From a checkpoint of a small autoregressive pixel model: activation reglu.
Rows from block 2, named by matrix and row number. Rows with one number belong to one attention dimension. Each number is 500 + 50 x the weight over its row's rms, rounded and kept within 0 to 999. All counts start at 0. Numbers have three digits each. After the name is the row's rms in percent of the matrix's.
# q: attention query (model.blocks.2.attn.q.weight, 256x256), inputs 0-255
# k: attention key (model.blocks.2.attn.k.weight, 256x256), inputs 0-255
q.74 104:505525427544412457500511462574537487530481545560508512584472498469612426531489498481417553509536544550609470512450493496444502463483540502553503567548544503496544487538505556534529563554539533525461534486467474407551513527467460490430469508633483617574498460491564533493454595467404570588397596432414511495573392493488540485534520505589523626437511516493516478554410559511443468443480476461476568580371528544410456446533499503503466553498505465444502489511542429486508507521423534461480493459506440568507585430498529461471451465464531416434539506480463502534530471505386515422434472444436603509522609462588487478495489516446580475483434476431605461479511477468452465626521488500518522496524497458476516463516566449363477553501549503582491495547571471508538421480468533
q.75 090:392505401517407497577509481507467540497532408554477429488534512528435602495569555533496470441481461456446467498543531544570511523559535539383552442549547537548503446470500465546561562488514471454524440527547555474487421413498477523545568468620486429488524490455427437584447446580578545460485508507519459508443504476437486436462483533476498500484602465513463429487548459532553449502548508500515526431487518448651487534490559604550434449531401559530441585479499519520494484525460480490559372533516469502534519495534487489508552524455514551482510454524474512493508511462490559447494522511532412448415510526324538506623506436526421562516470514503423546570483511494586630497539467547490429463512439542495417477431525481568481486346497497515514487500485542493526446591545405
q.76 086:466499509489537454533475495609499572515461490457535390437496489473460442487425443461499454531488488537605542538459503492426479440510533485602418508432455403590474533488534421500477511431448532530476533517357496487555575493542555469520505493489550551503404469476500543496475545421598459545588464458434538481556476530491531517446502486427485470499425464496527569453520491501509527520361460462507549547503488501456497532529448380553542521489487531576569440475468488511465499533526487553507618430499463474578509561700452458481412498485563572542545472461410489500426496543468553514530522468483461514553448407508549491472465552465478502512483554492485498555635510521510407581502532419485507471499552506486471488459465517591458562660497588480485611473565399486478507565477465
q.77 098:570527585523515471497429526589483602546450536485499542591381468489522510532509471494574473498411494436524513489441564442435600519529560542472442560467459517512521495441446463488461507551459547495395382563595578524515492517588474578581593505529483528551376385468447506483550503433595478477549494463451544456538509512526545484577547530493509455541431535567552480579542404484497453501496518459588491500457436482509467494439466413548470587535557510539567537546477574487496506565572454417443505474357459476463515447528567525501493374486511559439532524535490525518504509523383501585578460453498467529479457543438414480516508468508519564485456459458500482534502462438470476565516506467504589502548446483506549534526517546411515494411413549484504572543407520451469477401442535
q.78 096:599523524455602559501570502482561557452451391527471520519525506454473523501555457462523502472578489552426479478534544410534458432468510496488591421440513541537443499411501503453498490424560517587464484475539431444540533408512477479458459566525526536447522475487445450528531548579560476452483527568519497546534566471507440511504388551507518530553477505466425414452539530449423569610555391484536456568607501475470526470578438547490561385548613432488524401582562511509536441419509456618463515485478446507494451485592456497521564591475564575497521475450432524532429562509656485371463525559477466507554517492450561456498450470516458476503578481466462497448462547484469391477507482463544528505460528534501512516430455526546523536519574490558496461435556517469478590468499498
q.79 086:480546433547566511567480462494480386448549466615500581513402440488479553448601452497500578544513481483467489543446539480578502503517555515564532451519546434479445411497538509545503468492524463482537461499578483545492404465438588462512391554584527459502505547545573495578430462621485474516489571496431520481540468482484580488377564524482530458556503453378524421519513475493473471453506449499573589481492474554451598558560563484527462519525524452500472502520502428553491567479493420475505598441495498503521526479506494481587520425558486389538548524432453509439523423457431457499509508490485494420460569460464416498412570532541470452468494474483560551456536543460486570523440509484520558395486546400539576449507532508451553487445558457605498492462456500539616487402517622
q.80 101:560432491555459440506468497467535503486466396511462477543492498543464503506474516487500673590525465461437476462509492523439481517519480479613614518533554537475462470442620522434543567583512493564509589584498478454544476438468516443481418512479504428485531517582424480455501547515505510454479493561557517559383473464508506562593443393447525539461583553493513428466491572514434508539508420522469428461464513599649491506525503521529428485479487515533363608449513537509500471519441486574432397541521472544483505439541459434492577567493496514430460479360442528489509484433580502432450500470438424504502434474522544556565529535527507541472505519484530550509408497466522584570517515477534461504507462464489481460490481548459595446528560470534565509414640515540556485493484470
q.81 097:487470539514595525511475470452527556473548438501452486511377421498438444459411466516544464523527488464466526542571446536399456491504467459515494457432508514501565513526535439513529439478485469460472466656556452556484476524574487477495478471472558468600468412629583478516435482490491414446473419532549542509526589568520515504527510455447503476479401443426551571512451499475534574553501589468505565484391475502561518568417480566616543578491526498509516539463465500527499527535537551506531390566532564480435493475506475545492455549443393474496563524476506571518475508460540433651583486423512515531513447479520433519532545552486548412525594445465535492476535511519572469459532489470459443442571488554496528512529573535550546518448375508559483524387477436519586553391470547
q.82 094:528488466470458510475504463538573534545453517562548539496499569530539537493489486522505589407504518487562513535515532566454529509517553539533520550572565481449532388465531557465450460496509540514420475516417536458531551631653558472446604488514528478469455497457510514494541523501447524572566456442456453403561504522531540512594414583540518508526515440502499518503452553525476392473471539507519505564457602579378474385468480385627524478501564389539476533565546437508454423462448531505496466461485434615429611544531514435445507439502507445468551569487501445497477512460414466485427524616556533551536459503405551453434496497463453418493457542504534502492485391506512494408500541529487461449579567434470450501436539446511540503485571427520540503542519482484472468585499494
q.83 105:468579630483571557446584481441415513540526519434540373589509642403463610546532526547446482423537510451462491501557436455392530468509410468464501464595549547544473538450445515494481515521472484437550555460411480480435490521531505519519524500472511416444537486507589477528587512626568518446579405486620449481555482537561475453493534500405490485519434517497405525457534536415521483588502493486484429487548482506521456467475491480455542450540509529504487525398476487490502532531450472529472555485553453445458506544453501614434527511469477516471548413531523466585426493506605463507559415545482543593517541499480472468487529535516554537542549569479456510522401502487503540367533500555507472526509517542498542538511451539487438512550402497436442472518420427457517489574573444
q.84 094:473551471476468552497529523455585535481519474478460491445568521554456518524435479479517539538504553470477560484517464479505516422522446549582499518453448543434503531445389388412496443517517481541462634520534495495461507428561509392422565501476501576535464519431411455539463532473475502447499527550522508565521544555503582545541474443552503534549498585572471446598522367466634571508470429525542478480478584501639498466465460560503430497480569466475564599513393498473508441527504577497556441473547454453541427530491577420534472547537414553494465499424537485509455477481383497497471538427551372554528519470524593507514483525498507449522555458452460542495544512518458477505516446464466432530476483522513520469572454599364572471552464522503438522514405495522536555558593572
q.85 084:523473516490470464497528530424583507502517474454533483434598431426520515459531486530582488484465532533529518492471487605579515487508495559528437534520499456466541491476424432501524551604467508454513561405577576505599464503427451465518491486471551539453450441520456459401522520519324500457514488537477443509504534553500510426550518495536559457572473536591530496534544568577522464476519549550524465469481424539443536385435489471398420476424434373490532578472454595495504515445537534419414351447461442515536441489434586514521508429563545566554496489461439482442511559503534442520522458399485609499486572516500510519546480441546436551461466511450475564477531524396444550596520521525498507502521415503555545466573550534523506494469639471455467530463478478467566474536534553
q.86 093:519448513503536492510508465482577481473483504559477474546535409484488483495522472441498565542506503480503567504488497526467464484449409533508534548443439457516549516522492458465496546472500466511496540509453421510632537563520504497494453554483593509467529493476583467525458458545579504541562465587493508474467510545485498592538461420502592552470512581440503523440439485454482491569461447498539410564550624505458492462632513565552580459515536526599444462534470492475493474494516520602388459485620350491484459545598389498464459626360608517502487536401459531440463473591603494553454455543429408502544440516469496491429373523467503474529548537563507423478555575532515465474480511443523511552436474577456452461571514484538548442533520503590443529456580494524457533476496488
k.74 097:555525569492550496511467483448397452533525506510522477581587478475483427492576501462541539541444450472428523438547498482534499452461421511377429547481471529537566480552441432445537538523466485422561551448455471541501509559472501564564563489347537471531494524522480444480498410599552429545582459541493466588476522558565515448550556550511512543512446575517433442574501384560542555548551572495521411519421489545441458484521492470523555481632467482592538496458474522474453514479414506471455487486491522535544441542581427467531453472460526563428567554550438434484496542563414610541515527535518523548392514556512533445551436522423397531513442494485449463545523487498513425511489557500446429496477585541489498511574398561539551539537465584499411505483438504498393528515508441
k.75 092:472490592494537555527523485456493553512488521482496485368530609603440533526496520507503508386520537608492551530482416485374448450553547453551506466541525472486571589545510460505518496482557566539442505521492501451491578535491461510384459442539450458571551487412523476543507505443527559467549502489494522473531387422427563606526465458514456528462467487493492582521513496449610529516440505533467549442516553516481453451530490506385464453432492527496548404543529480470436443520503565564543493589520511474452530454520515553500390454446513471486544486495543527620519544513433500459426512483400467578535364507499598520448449575458497504521527464441551458467438473522505556485541495477557451553506533429468646512455492497453512614544417573540498529526533400394585503507492493
k.76 082:455375536518473485483486536468526531465461445555427595522486473523526546406479534421475516569453492449412496463483521483643593595528489594403537567451552552470431434442469549472512494463460498503410528456554426479540453434446531443521591545454487528487469478546418417459523550446518582502461477531406468562429520463498501465488532474507505463501540480527545451493542604465395424427604537512561565500530478477568466527518514486595446569455557520505514453412528518462556461500500488526480507539452540457517453397599571512515531420563488571489565576479479483576498451450490506512478559458521499480496417529463494506462570491568417571457561588618596552548625432469556509534443487483506449512472443567562513500538555415530484443460573430498501526487541529548498547467486527
k.77 095:445475469502522496481617557516417481566484462479456569492501483457393525429543498512465504482492495473423427502429440475471588559516499551495456589480539597465487516536501502432453543456585416486619614562521442493545538481477505491452319504533563463604530505603458552464434503559490509458527500502431459534390492538462478448481624458526487502456555547428548550570519504538460447516482480497499454459481535499463400544516449491556503545505526554492567438452522506435503475461433531501492530508562595477461438494568435435440437530527530445547534561488491453430571443417609462547510547445528543498479462475527546463514533604491462504545591566543558427451457503432475529526548413571452520570475497529528444510567430535511537526523354505510491497507549569555554489514515599
k.78 099:501498426385486407485462493565520466443537494514429475451430630537516489510422497491530470489552566448489513508523476479494473456549503487548484420465537436513480565457570442550524439500446458496468440499554409510461462582574433518606569512505446581507597511534426529539551528417526553516459440560625595482596496511534465501499430486428481475447523449478439445499457500500526507414467549482526566473507532490522519564495563394565543555508514512481476445511551566462517545475586485422501613502459418498447496486463590580524438513538485430520494522494611562480482406464446478521469459521507411444485517465510515541545595517527599518478482460452578531472600477546510448559467458424526576478534579543488428580484637444582493525511524519614478488487442511530565433433543444
k.79 091:484507500458468479461422538502506549522419479454502403552539507515487388595472590542537469507607494480566472475455499460434469559461519461494502573499525535500497548478459446474423431509502579569415489489483500460470592527530457536521532502402545652547486391528395526502479506494523483484514462539586620411558482484580471523481559500487545481529474552565573523499413516500526457524538500439462544505522475564420514428539440502489529531571531526463441429509415534470491508552506465511456452405511395515479462481546433423432357547476452572447431560458513470497449542527517530530505487531492426577473461555521492583485395508476517577410518464479427427546544525560532482496532468466504579581539399560486460479551528547421539564482431543621430560453432469440498516509440447
k.80 100:524549489433519466493454502552591524402549469460481532484415520500434535560462496576465480520529440418505457507483554458526460397492519525514532514518546506509538502505546479475534395401491450530462471453478457442473504526567577489528472475596580461572486472458544538520483480473469437406385502513542547399522499472511443523474480594443471614461422418525499531429536504499558446473589518454350524460562565593531541506462502537517541535593441492529472470379565474523507568500521470425522541451502505447544495524527504498543564397493471455515465498565431467503462558457502547534447518574497376454426458468517553486526483616599524565491528557407475547514486498474543536443535488558554460514577484541539449522503584534575447456418505496557552563489524525505593408554433359
k.81 088:501485402561543458486487446482463501477492506476537541445428494542429497396525480471472541460393547537484474486469574549537541571447473510585456472578506541520562421463485503445546444498449504542416487483477513452499498542531519510530461533512456528439463487444490524490463445513492521526478520418520502434537547504443514466492494550478563566525345430579489613472621478577493482510548444506581356597536452458464561488570550547630549501524410475467477463450604436486524513507434479476431506422550459585556488428605533559436497479540597483557596523445481561456540442556510465476533489405436488517542500465554502500508496535561509545513421487605484529540440528534507559569450445472566585471534399441528382512523492532515531436401457573418486579546468510460487489482495507
k.82 095:466448465553469474481552494469557453480550618464486498531568456488497564522549509438541603512455539551477507452451524536489505474482410576498505516512405633478418532493533507506525443503456463527532512542488471541426425615447503519504592462564572454536400492523557495460370410468452569537482487459538567576443508552489587534574463430504551495467572584569489539528526515501457500480513568560495533421516516531565469513518475468524405490494457557536475500433420525480528510448580475406453385506517463495600493543331466527469534455521511546456514552527508486548511516496457549509503459511581480498515561470561498503511511501457554472493431548565500458488490446460393506554486509532448448476541513533516474423527558480363455437566433524509398469543620607540570409493587462
k.83 092:448560456401512433519488556519508560558441537560453548545452469502446422575516468560502538578539494427554490470510472601583494502550615489499465503525443411531448502518550524490512486475549485550449456510501527518444512482609465444519476490622406564489501523466487579583594517552527586484517517593535541490539493468513447554455442485509464553406510493482513447434470502454571508495506528429501524573535490451561541515560522545479553496493455526540537397546517517485482505458541554436503550569533431417414449468459588434578541501424510519478454514550565591408440525533417513526436418495430433399487437624485571462450468531542553525457551484462470533484518444494556513533460441472415637554486480489511533451470567347560459403488412450570506483511430502492492494498517507
k.84 083:443553441504519505473427477487401506563502531490582483528459468417506480483552537526426577434473558511543481558511480457517505522516478433415559516572442510581424466519472554565514604505462477498531382558393553503505520436491536467560509464498442405393498484463530413526443438608536573482553526383446386498576508459468483486460559520466491455533533486447550501481487559425565507496509400490583424509536488436479499447504522603501490500481495441485480531462471482582448502562431485597537499541499563583522543505598486518388481517432442498466468497458482554503483408511547433460498565578493581537498485453513430509507447510518520421542577490490530530457490494490555514400547452434460413465458611439497571500424458567526546495461396517486482503570388494486481574520525621
k.85 085:564500497439365527509581494467458567467500537580527567450509470575542465530444575440486557495531518475546548563486449492599508514542598489626465575546488544454471495483550496482548487531511522517419491479511629542594662481470476457489491500503558504415485538609517480467506441492423549443534491447489533486490413398473502604525561395499472539459553497500524422504469484459469481457402492514440536448520522492441506415507424467449509484506511510524513538522443415476434502454581521540470540620505475505568511528450519469463474517438506387545432567477511563578536530426440525431496585562489495540572494486555573441425475471572493458490471544455503504424528460534537565432562551495592524529497464474566544593455516449402522560544534462493413533477560459489455498424423551
k.86 096:511507500433589428488495528533460485498530502452443581574456560500555465476492463514527460469536499440504452471554500461572486529609540471517517453492528418516458491497495457548492459446575511536503502576490467534482455460549446417500528467509426451450561523431553560467560559535567536466467603503500521504644578474585466410471368515428413517548592423515476466567557530496477539436525440426473518479574476558469583495511508477378501439462449484584543418492462547534474574448527499474663563507418441542534503525524508519503527450465513529548556513424548515453443583490475512569492445592428538422562496439478469524542541527515571516417570507425492545439489552542514514448452481397444442492546423507511573475498544408572447562455586425510606456550466497482561517489509477