A small autoregressive pixel model, trained from scratch: 5.38M parameters, layers 8.
Rows from block 3, named by matrix and row number. Rows with one number belong to one attention dimension. Each number is 128 + 32 x the weight over its row's rms, rounded and kept within 0 to 255. All counts start at 0. Numbers have three digits each. After the name is the row's rms in percent of the matrix's.
# q: attention query (model.blocks.3.attn.q.weight, 256x256), inputs 172-255
# k: attention key (model.blocks.3.attn.k.weight, 256x256), inputs 172-255
q.118 095:109139090156161119116125116131126174152100118101141065113147159162226172114118142151114161107179141142114114157118129130130194095143075138190160099163131075140111073159106142130110096126106127085106153177086124148190184109122114076140141074109147172128
k.118 101:116064110115166130125097145195167140135157172090148060161123194154128150130112139128118121112129103175132102094115103159167117125108191156162054090127169128147167097096120090142162105155134133138120119111122129124117148174132094175123089085129120151165
q.119 101:140138127172121047094120151157131165146127173109084104069150160117155095132116174125116115138130086212156122072079142153126173130146138107102128114115094141094130130156120177125096109154126094117117121184103080138137150096140168082054142224103066102072
k.119 101:149135148110133146125009089144120115140100151170146109140114111063132129088127108134168163124122150143098126097177081121116091146151122167116145151168128198144076117088130167139141146179113167096108149146151124136073138097123146072049070099143125140111
q.120 072:118073123121115156098121139045102041123150128141132140140118156169135110110155172105135120144122173082122150165093130195135155060137112084098162073138182085164122192134136099157141095163147130060120109117152091150159151151177094143189155122142186123161
k.120 158:127161158095147075126103109186127167106123164158166131066122133059170150155110084144143149082143119148160042124115099074101171140130174147130086146127156148111148085108061094124138128126103151119102117111108190158109126116068123164120104130095108146133
q.121 089:101159174124136179100185130170144166088104142125130162117099094116142112119072093104117160067159094127158068095100101124077110141147105138123154111151107078083096147119102136149091142062143120159115168104086079147134098115101125121171090093068101129105
k.121 093:103184155095103127105149131121118138098097140097135062085166087158107081099145098161141156164134135125073158124106197119093107130117174130093118145149170172128116119077145123104152132130115132148149117146125106095144084100144156091140196139088110201105
q.122 093:164179099094173112121050150152103123146169157124115057124166158123167115138127062146149126119121132103157126144137121096073102142094169147128130136172079160120115156138114158131107139139149156176145099124154079071130121110137218118106133149114155102114
k.122 100:152125114095108157097185122102070114086148101072091168121125088159107138145149146137112113106154174140156138185128155152157123105159093124111119122118163111127132170139126064156068174180165133108111189128142143129161151155130067075129162148153197107163
q.123 114:152110101136152161068164183131079081115137115110174168114125127133098097099135163155133099117115155080100173160077157137112122098127093136109146129093215091126104172146159131117109117174145173123162156169150137140154063096197098109147137079132134156135
k.123 108:104101181088105174178114102216155190108164125149135101149112113101169125068124075125175132072131074137122100111107083106037123079101146134166117094092104158165120161130133078135138106129096132129089156102138129135138085148093121128133080101084142117156
q.124 089:093141138123153114155118118149005129055134120160114150132128114160194157173110104124144211124137123122118103078118114106130112099160177111128095093090123165140117113050128123179132160086108135130113059163175136177115093144091165085173127142106142133178
k.124 090:195223180098175137146146159068169089155170141150077084153075099151073116149084149112184094080091121103117174111211157160168126143149116172102129149161130096154115096122134187117151147122110130127122063108093126098124156102181114115101163096152145142155
q.125 103:104159128094098110146145072184145166139141122160072066144142145080157163126097098093114163147134071132109135127090132139173132205120130155132049120190129138117119100089163167118095153180068156147096136161130138189087166157065111170099139175130150139089
k.125 099:112087138126084118126189132063136118167082109097148169135135148133106141111160135098092073152142183113135173121172115169178096119140113159147192149127111119134121134131120104093169104093125131128206156097159107075146177162173130124137149091149162145156
q.126 091:158147176170123081168099102076087137219134158157165122107141121066141127117112164101173121159082113120130222117118134159118068143101067157186151084140118112164074105115101122095124106101162116152107100111186136128104105162096197134127161106132080117085
k.126 096:146102111134176153107167135163107101150181105126097182108088069118088129112152100149147130111164223178116111130154097127156108138128125208126135156105122159181170145114122068126172165098110114098175193152081139104149163096112087156136112108173127112194
q.127 106:117116105167116154164125148091098157111131094099140143072136161147095059116185109148136092098147124102129102154113145159121116062140122156165129158068138105100127138118116101127159146101151102084138170142188149136163122110176166111171146119096128199113
k.127 098:149093189107137075098127103173147074153138151114129108137175123065104105109158124128188165141126070180103091087127106127108133143134120053133064159130105178104120099172111087154100146154115160121113087131092182129080093113085165170128140156151092179102
q.128 088:146086121208113134095107119152069107121103131084141138175089132079103024074173147123149086204088148097134147132181135124132096103119093105085143127084149150133065161129153108155105117127133173089201185085165174144179076146131090151152158114150139133146
k.128 090:172184084119092100163131067109155105138199083176112142145092119147131126103101127109151169102112145104153147105127123144106077090132135123131137109189032104178132091055161118137145131127157116155122154110115137113123162128120096128138124162118163102110
q.129 086:162121050071153121112056086136125120194147128086114098149122176104146182177132159184088127164097175157099091114131114096174129190111131148095143131108178119179192140160127117139099129114089200096124143139094076134173146115090095173126122107193099138131
k.129 090:124102116159110169149149146147144197084122104133107096149150133152114137069089121119160134116163082167112084100060089127141146203078117087191095092125106157078153157140127148128096123113122148214076153103108152159109125112152121146113070190109143094140
q.130 102:124134154113117097149089119197139136146124141123092109133136105118182145169118143096149154100106102175144054112096095120138132172118159108162110177129112127115103091155107171125117114102075104169117074173079066098118210121105144156125129149071081099097
k.130 127:068148124119116107149077143200172172126140177130143114129173182122152180101082075149147136102113086138161093070171106089149106176083134147175125105118161163134164102152155146100128126163131165183106123116112146145117133121131147130119123129124157082134
q.131 091:120150150122078101205140119157149171079127140119137128163165147129092155091074123101117115105125075096097134046142097104146093183122126133152132214151100147059101098136136123136087138182167101146089158114174118108098111102131179118110101155145148102067
k.131 092:145134161144076135164105091148099159122170143098141135098115127081187112061148120101126104117118097115126132189128124122090086111135105128156106122125146168121104159110156126127070108252150180151137151160069183122134133070149057060089113122170157132090
q.132 098:117146105128090115144088080140151116176144156171148127131116103117162120176153062142131183172133130167198090108187064146146092102124087198138162188170134133101112138119089167076143143132120160171087081135099091125080122111112181131106096124039097114114
k.132 100:159148062081133125128135116115107107107099142189143110126180135124140114113081137167104160071130110120144079126121148113152156140088158140136119113099125102109151123175141142119153099083124171181141102155090105130122143123104154155135144113133046089204
q.133 115:139147156135128095129131067159136109164081144143120110192116139106126150125105105131133150114177136169180110127156089084135157138162170133130114122116176136064116072144084157099102156148097151188090142122127110166099101150092160150154082157143174103076
k.133 110:065169138105126102113152120212189133122184137167134092187172176081180107087094068129145162107136082108157127105121152071131083155114105144149138079147110116106169101131138150112089143147134153152124122163127142126057139179145149161099098137125159107047
q.134 106:107137181092127085146084107153162152099088128136120152112193085055128175085095061064186106073120110146135103097079125075109095165162143153143151180155106175143141074132111119119102121143091112147117155136117177110114102095095130143098114108125128100153
k.134 103:160129111160162102105073147132139154171121184153105107042188136080098187088126095140127060083122108125130153109166173138127178104124105124108079186179149165176116033156144151139148145153149143122141178082121100121101183113093176098104148150138160164119
q.135 135:140096075161142154080151176078128131137123104114137135137077078125099133099147150156092070117129181103126140195117149144172145101119065081087183125115141090130086168148145107168141108129154143092188186121094163116166118092169102059163156104133134163155
k.135 130:167083122157167132119148133077093102121132118109091155082083067167057096137178131165147135164132185112096124132058131176128123079162122095096110136110071114065108192123108102140148184109144099097150112177159116100108118155197167110138152094180146185166
q.136 101:124096112146081136175119141102114145168129158100152134103167086100059127136073146135080103083099119105114142143082154102156165130062091205158173174072133098145137124185147131196179101086156190130151136116135120119144139092092112120112179113105166093150
k.136 126:121176142111158072171100093165141118161086090138124143167175124139139139183095114122127146075130099168116111087144063136153102154070176095179114094131107134147119139112130162116155098161084120117087103096149124118134095138115163165156114142144102062124
q.137 087:137119062127160144124211095138119061125099163102126098197102110133112099100142192135099121163135160145161134084144138072114106141145148119099123093167052134179114118140128122107175065130124171069150149148132115121114128144173168148127121136151112117111
k.137 087:143119085090161153111101165126046109117143198076141089144116149106107115149139125198129130168131169186068133096120129155116130117150173109127146117146143099126118098132123060082106163125111199130123092098111135127114197142179121163126139111158060174121
q.138 096:128142127103096124146085058146140122141161135096061132122152087163168153198059174050142109167087151176140143123087090128135153186123152116146116136098067150126102123065120153134128155149116144170118143142113060093107088096110110156131169161150091127117
k.138 101:180131085143138122022153133139149135193161083127092132057096091115130136171123187106071087154110120150077155156121165094154120131148116076111159120098104116180102174142131164188149132122173095070170174192118149090176112094116104119141187097123145214140
q.139 095:058152140112132101124126127087142206121116127126153122140143145094163085162131094113168097066140088106177102137189065119067113132141139099163153154151097177064108130108091149112136109130135088090146187157174097075147123143143177187121131111083118092114
k.139 099:053107168130093180079181167116139168111127095117155123130127113122102157043121143113154094146128181158145154143095132158143123102155129123156142155099095151024091115130128115119201134034093051109160149112123124045123058089114173148099100125080111182122
q.140 103:163142088159140180157135166138107118107103179093151067184145135123163101110112123129096070115128150087112148109083146118144135070115092162140145142108152159141128139180068140120108131125161184113097136168133094159147114039166150074139129130105188108046
k.140 101:142110102124079099130167113138166154108107069074170176151156165098110081165097139166163161154112188119139109111133111180106101149101087209143125147096125093126116145116117089136131157131138106138137108085137144121133130117139115143188117103088090137109
q.141 099:152107087112106172212091197155169135119179130109137110131127153113094128143159122137137034172108133125120150080144144160163108145118131116087119144111085158067146140151146125168157093114136134168146151082133105092137119096122110139162121122137154066148
k.141 105:144188139079128082146077152125181219152139157138116091121150124121101116108111114108143097106109116168100154116156113123157139164112076145117106107157016114071150126090130131128162122181112155124125104147141127024102161097108108156177168154102122122135
q.142 096:157138138185145159146187159131122191117058057126184145048109081133096103108083143161140087193137116116094178194082100219123101101106151154156091121107118117140100164091110136098149100144125130112132080102145152090152124141114076123164118138131116131154
k.142 097:129071141143117072131153130068129112165112118107117140144165101153172072130130190133104171161138089153098181083132078150134148114129143144117100092083045152114078104123117140043147146082109159139130070125199084159148136155137068094146142105087139116097
q.143 096:116166164194115136149161105124139109103154084113115113086180088160129128115126106117136088119143152117105132158153141154110132112100113102151118122161055112098072123108117133129121108133154142132105099154144080153144129144125118115109115135079194116089
k.143 094:094184124199089143087166160059121129121136125117129072175177150181115034211105123138114172126129153111075118117078117102080106107118098157125167131093118108118120177081092172103091099179172075123099094104156106162112066141126147106136168150152116102148
q.144 099:085089095121149070160086120151175148147093112126123096130123164128152184127103155102170172167114134157098118096093100118130116126192143105158087145143116111123136108113098193154102126146123140143130095138163174117137133159135103117052117150130067112135
k.144 091:142110140167101169140210188107094149117108078156163129098139069142091032075144147172134081145117119117090110124117129187113140066110103113125134147131167113116154170152131107144113082122094115111147201128127118179170110163096106093113121138121076191133
q.145 102:110085042133134131086088101054110120146153112122150105103142127167052132142131143160076083139112188135097183145130178109155149073147140098102155085144107118160170151088126110120126083102164092113134099090076136099153119135141072136155157096130121185170
k.145 098:144116166120141129158086079177106089151121121128145090120141140040202133108105157144096114103128103117129120122145099093151146167122139151140123109134105110070108094172142181105103145120137133166122106177092112161126090107122096120112124100128178111087
q.146 139:132165151146133042159072079190133136150139113134101106125145144126141162174120078091130179114182096137140070109117087088096130175154190160153103143086156134088109088121080148113082139174092113170070102174124147120093146145153114097122104166121141119109
k.146 081:138073174140125093118038093127167149067146105117183109155154141192145121071127123125149150176146133065113152110149089175087115130156133121123142131172169114092113109115102145104150167166100111108076124073187125185114072176181132063101095149150153151128
q.147 098:103119076091189116101136127161085123095099128101046107109110173091117157139117071158135136100142157103153097095104152090108171143151161113141074102165178157125143079097117117088128158173092106170140131171107100168190130070124107117135100194106146165160
k.147 108:065212098122127094188213151046182128182085102103152150106127123134116093145133133138112128116145103144155145082159119091202175099115112186131136190140087079124108096122106172085147126158171097086128122146196086125091172093127107078076122097160128119090
q.148 094:136122221184107158130109126095087135146143146161134168095085114021149093086145111109150112126118128084131187109078191126111132106138085156151131157113144143131056148058113112087110139157155159125170171120078164140132202084151109112042140111148178134113
k.148 093:083164118125129148126150084150157185122078179184107110166176126123194132126093115114162176097108083133128102069092117167101122161105206115139106174175168118185137110115133173075135094151117101124108178117123056110117173162111119168123128133099096124163
q.149 089:149080119136139117122067110150127127175094104134057117138102098134124156245093106128133165072084092137131090129041137055105158155153167136187122115083135131097164096146109136153107154151090085116091092199154089096113116106120085207130150151120113177137
k.149 094:189147167163138114136182115120096136180051130032117221088087090118142100193093118077125113128093131108140184134131138162106169107113120127182120148119051078132138106119123123127140122129106110122128095172114103094156178144101073152147150152118084122140
q.150 097:091201101154137119161083138099103081137101114129118145105070129130108150167148129139145155173164159114117082141050135148092157088160143126109148145132075062084137151156143126103089095187125101136109171159063113122090162173117107087114093158121068131143
k.150 103:115093145144130134187129127046150108154169134170105102117126117108049120108185159174085163137139096070128121162097136116114141117119115144112129148170065139146087128099122142106146140149138113087099167166141173130095134141109131117182156156179145149142
q.151 105:095147150114105150103141150120195117146109149078114138124158106128137045087134172166133039146057108151100186157143132095187112110118101163133164093165162156144155187084135120165104126126218114096165159054144090175140137073089093103103188130095094147122
k.151 099:100095078174123142089087103143083125124073197116135142111170126031118118140115114166105145078173103091163114141159112141148133167129105132152141156083113136148128097136105131071125162080098115132113153124175165147120153164162140150146109146086146129116
q.152 109:137162152129168073110146086147203133152112122115150112163152181107161133156075118142116158140163112121132120150112089135047077135162148116129103125120146130075111119122091146095133156099094068156114083152117147159113099141129105126121084150099119123070
k.152 101:087156126171140112143118109147127135115066135147161103108154117143141134130092030125150128059156120123116085124122114106117108104115130144141137156161078161093180109119076170085119126206101138172142115102138114104138167158104162216125094132088188079112
q.153 101:110166166162107145135096081145111184107139171113120123054160131118202118156138172101165109102072123152133140198173154092149169134137115150108214197135126127185133115115134124168139132126147071116109180164100107106162145103166099119146148035082173149123
k.153 106:138156155123131043090120135154107118198080143144101111118131137068127125106113125110091110083138194118127103156130117078121096139161147137120112125079117161191132133141132064162101132148192093091167172096129094093121110143115143184025112089149118063098
q.154 107:160103134138180155108129145112085082160108082098138120181053129113111065155158137171106177127152164137121059153082148141110168091153168130128125117092181122187110190083156084161162109137143122099140102146069122187159167110135092122157137103188073189163
k.154 105:086153106055182096150144116130023151108158091111135154085105130113155131142134081052125133133159114102197115112111076139113097125153177185161164131173105122112112152111080099137098116104163098171131145113141140179098129118159109135120103179075114135150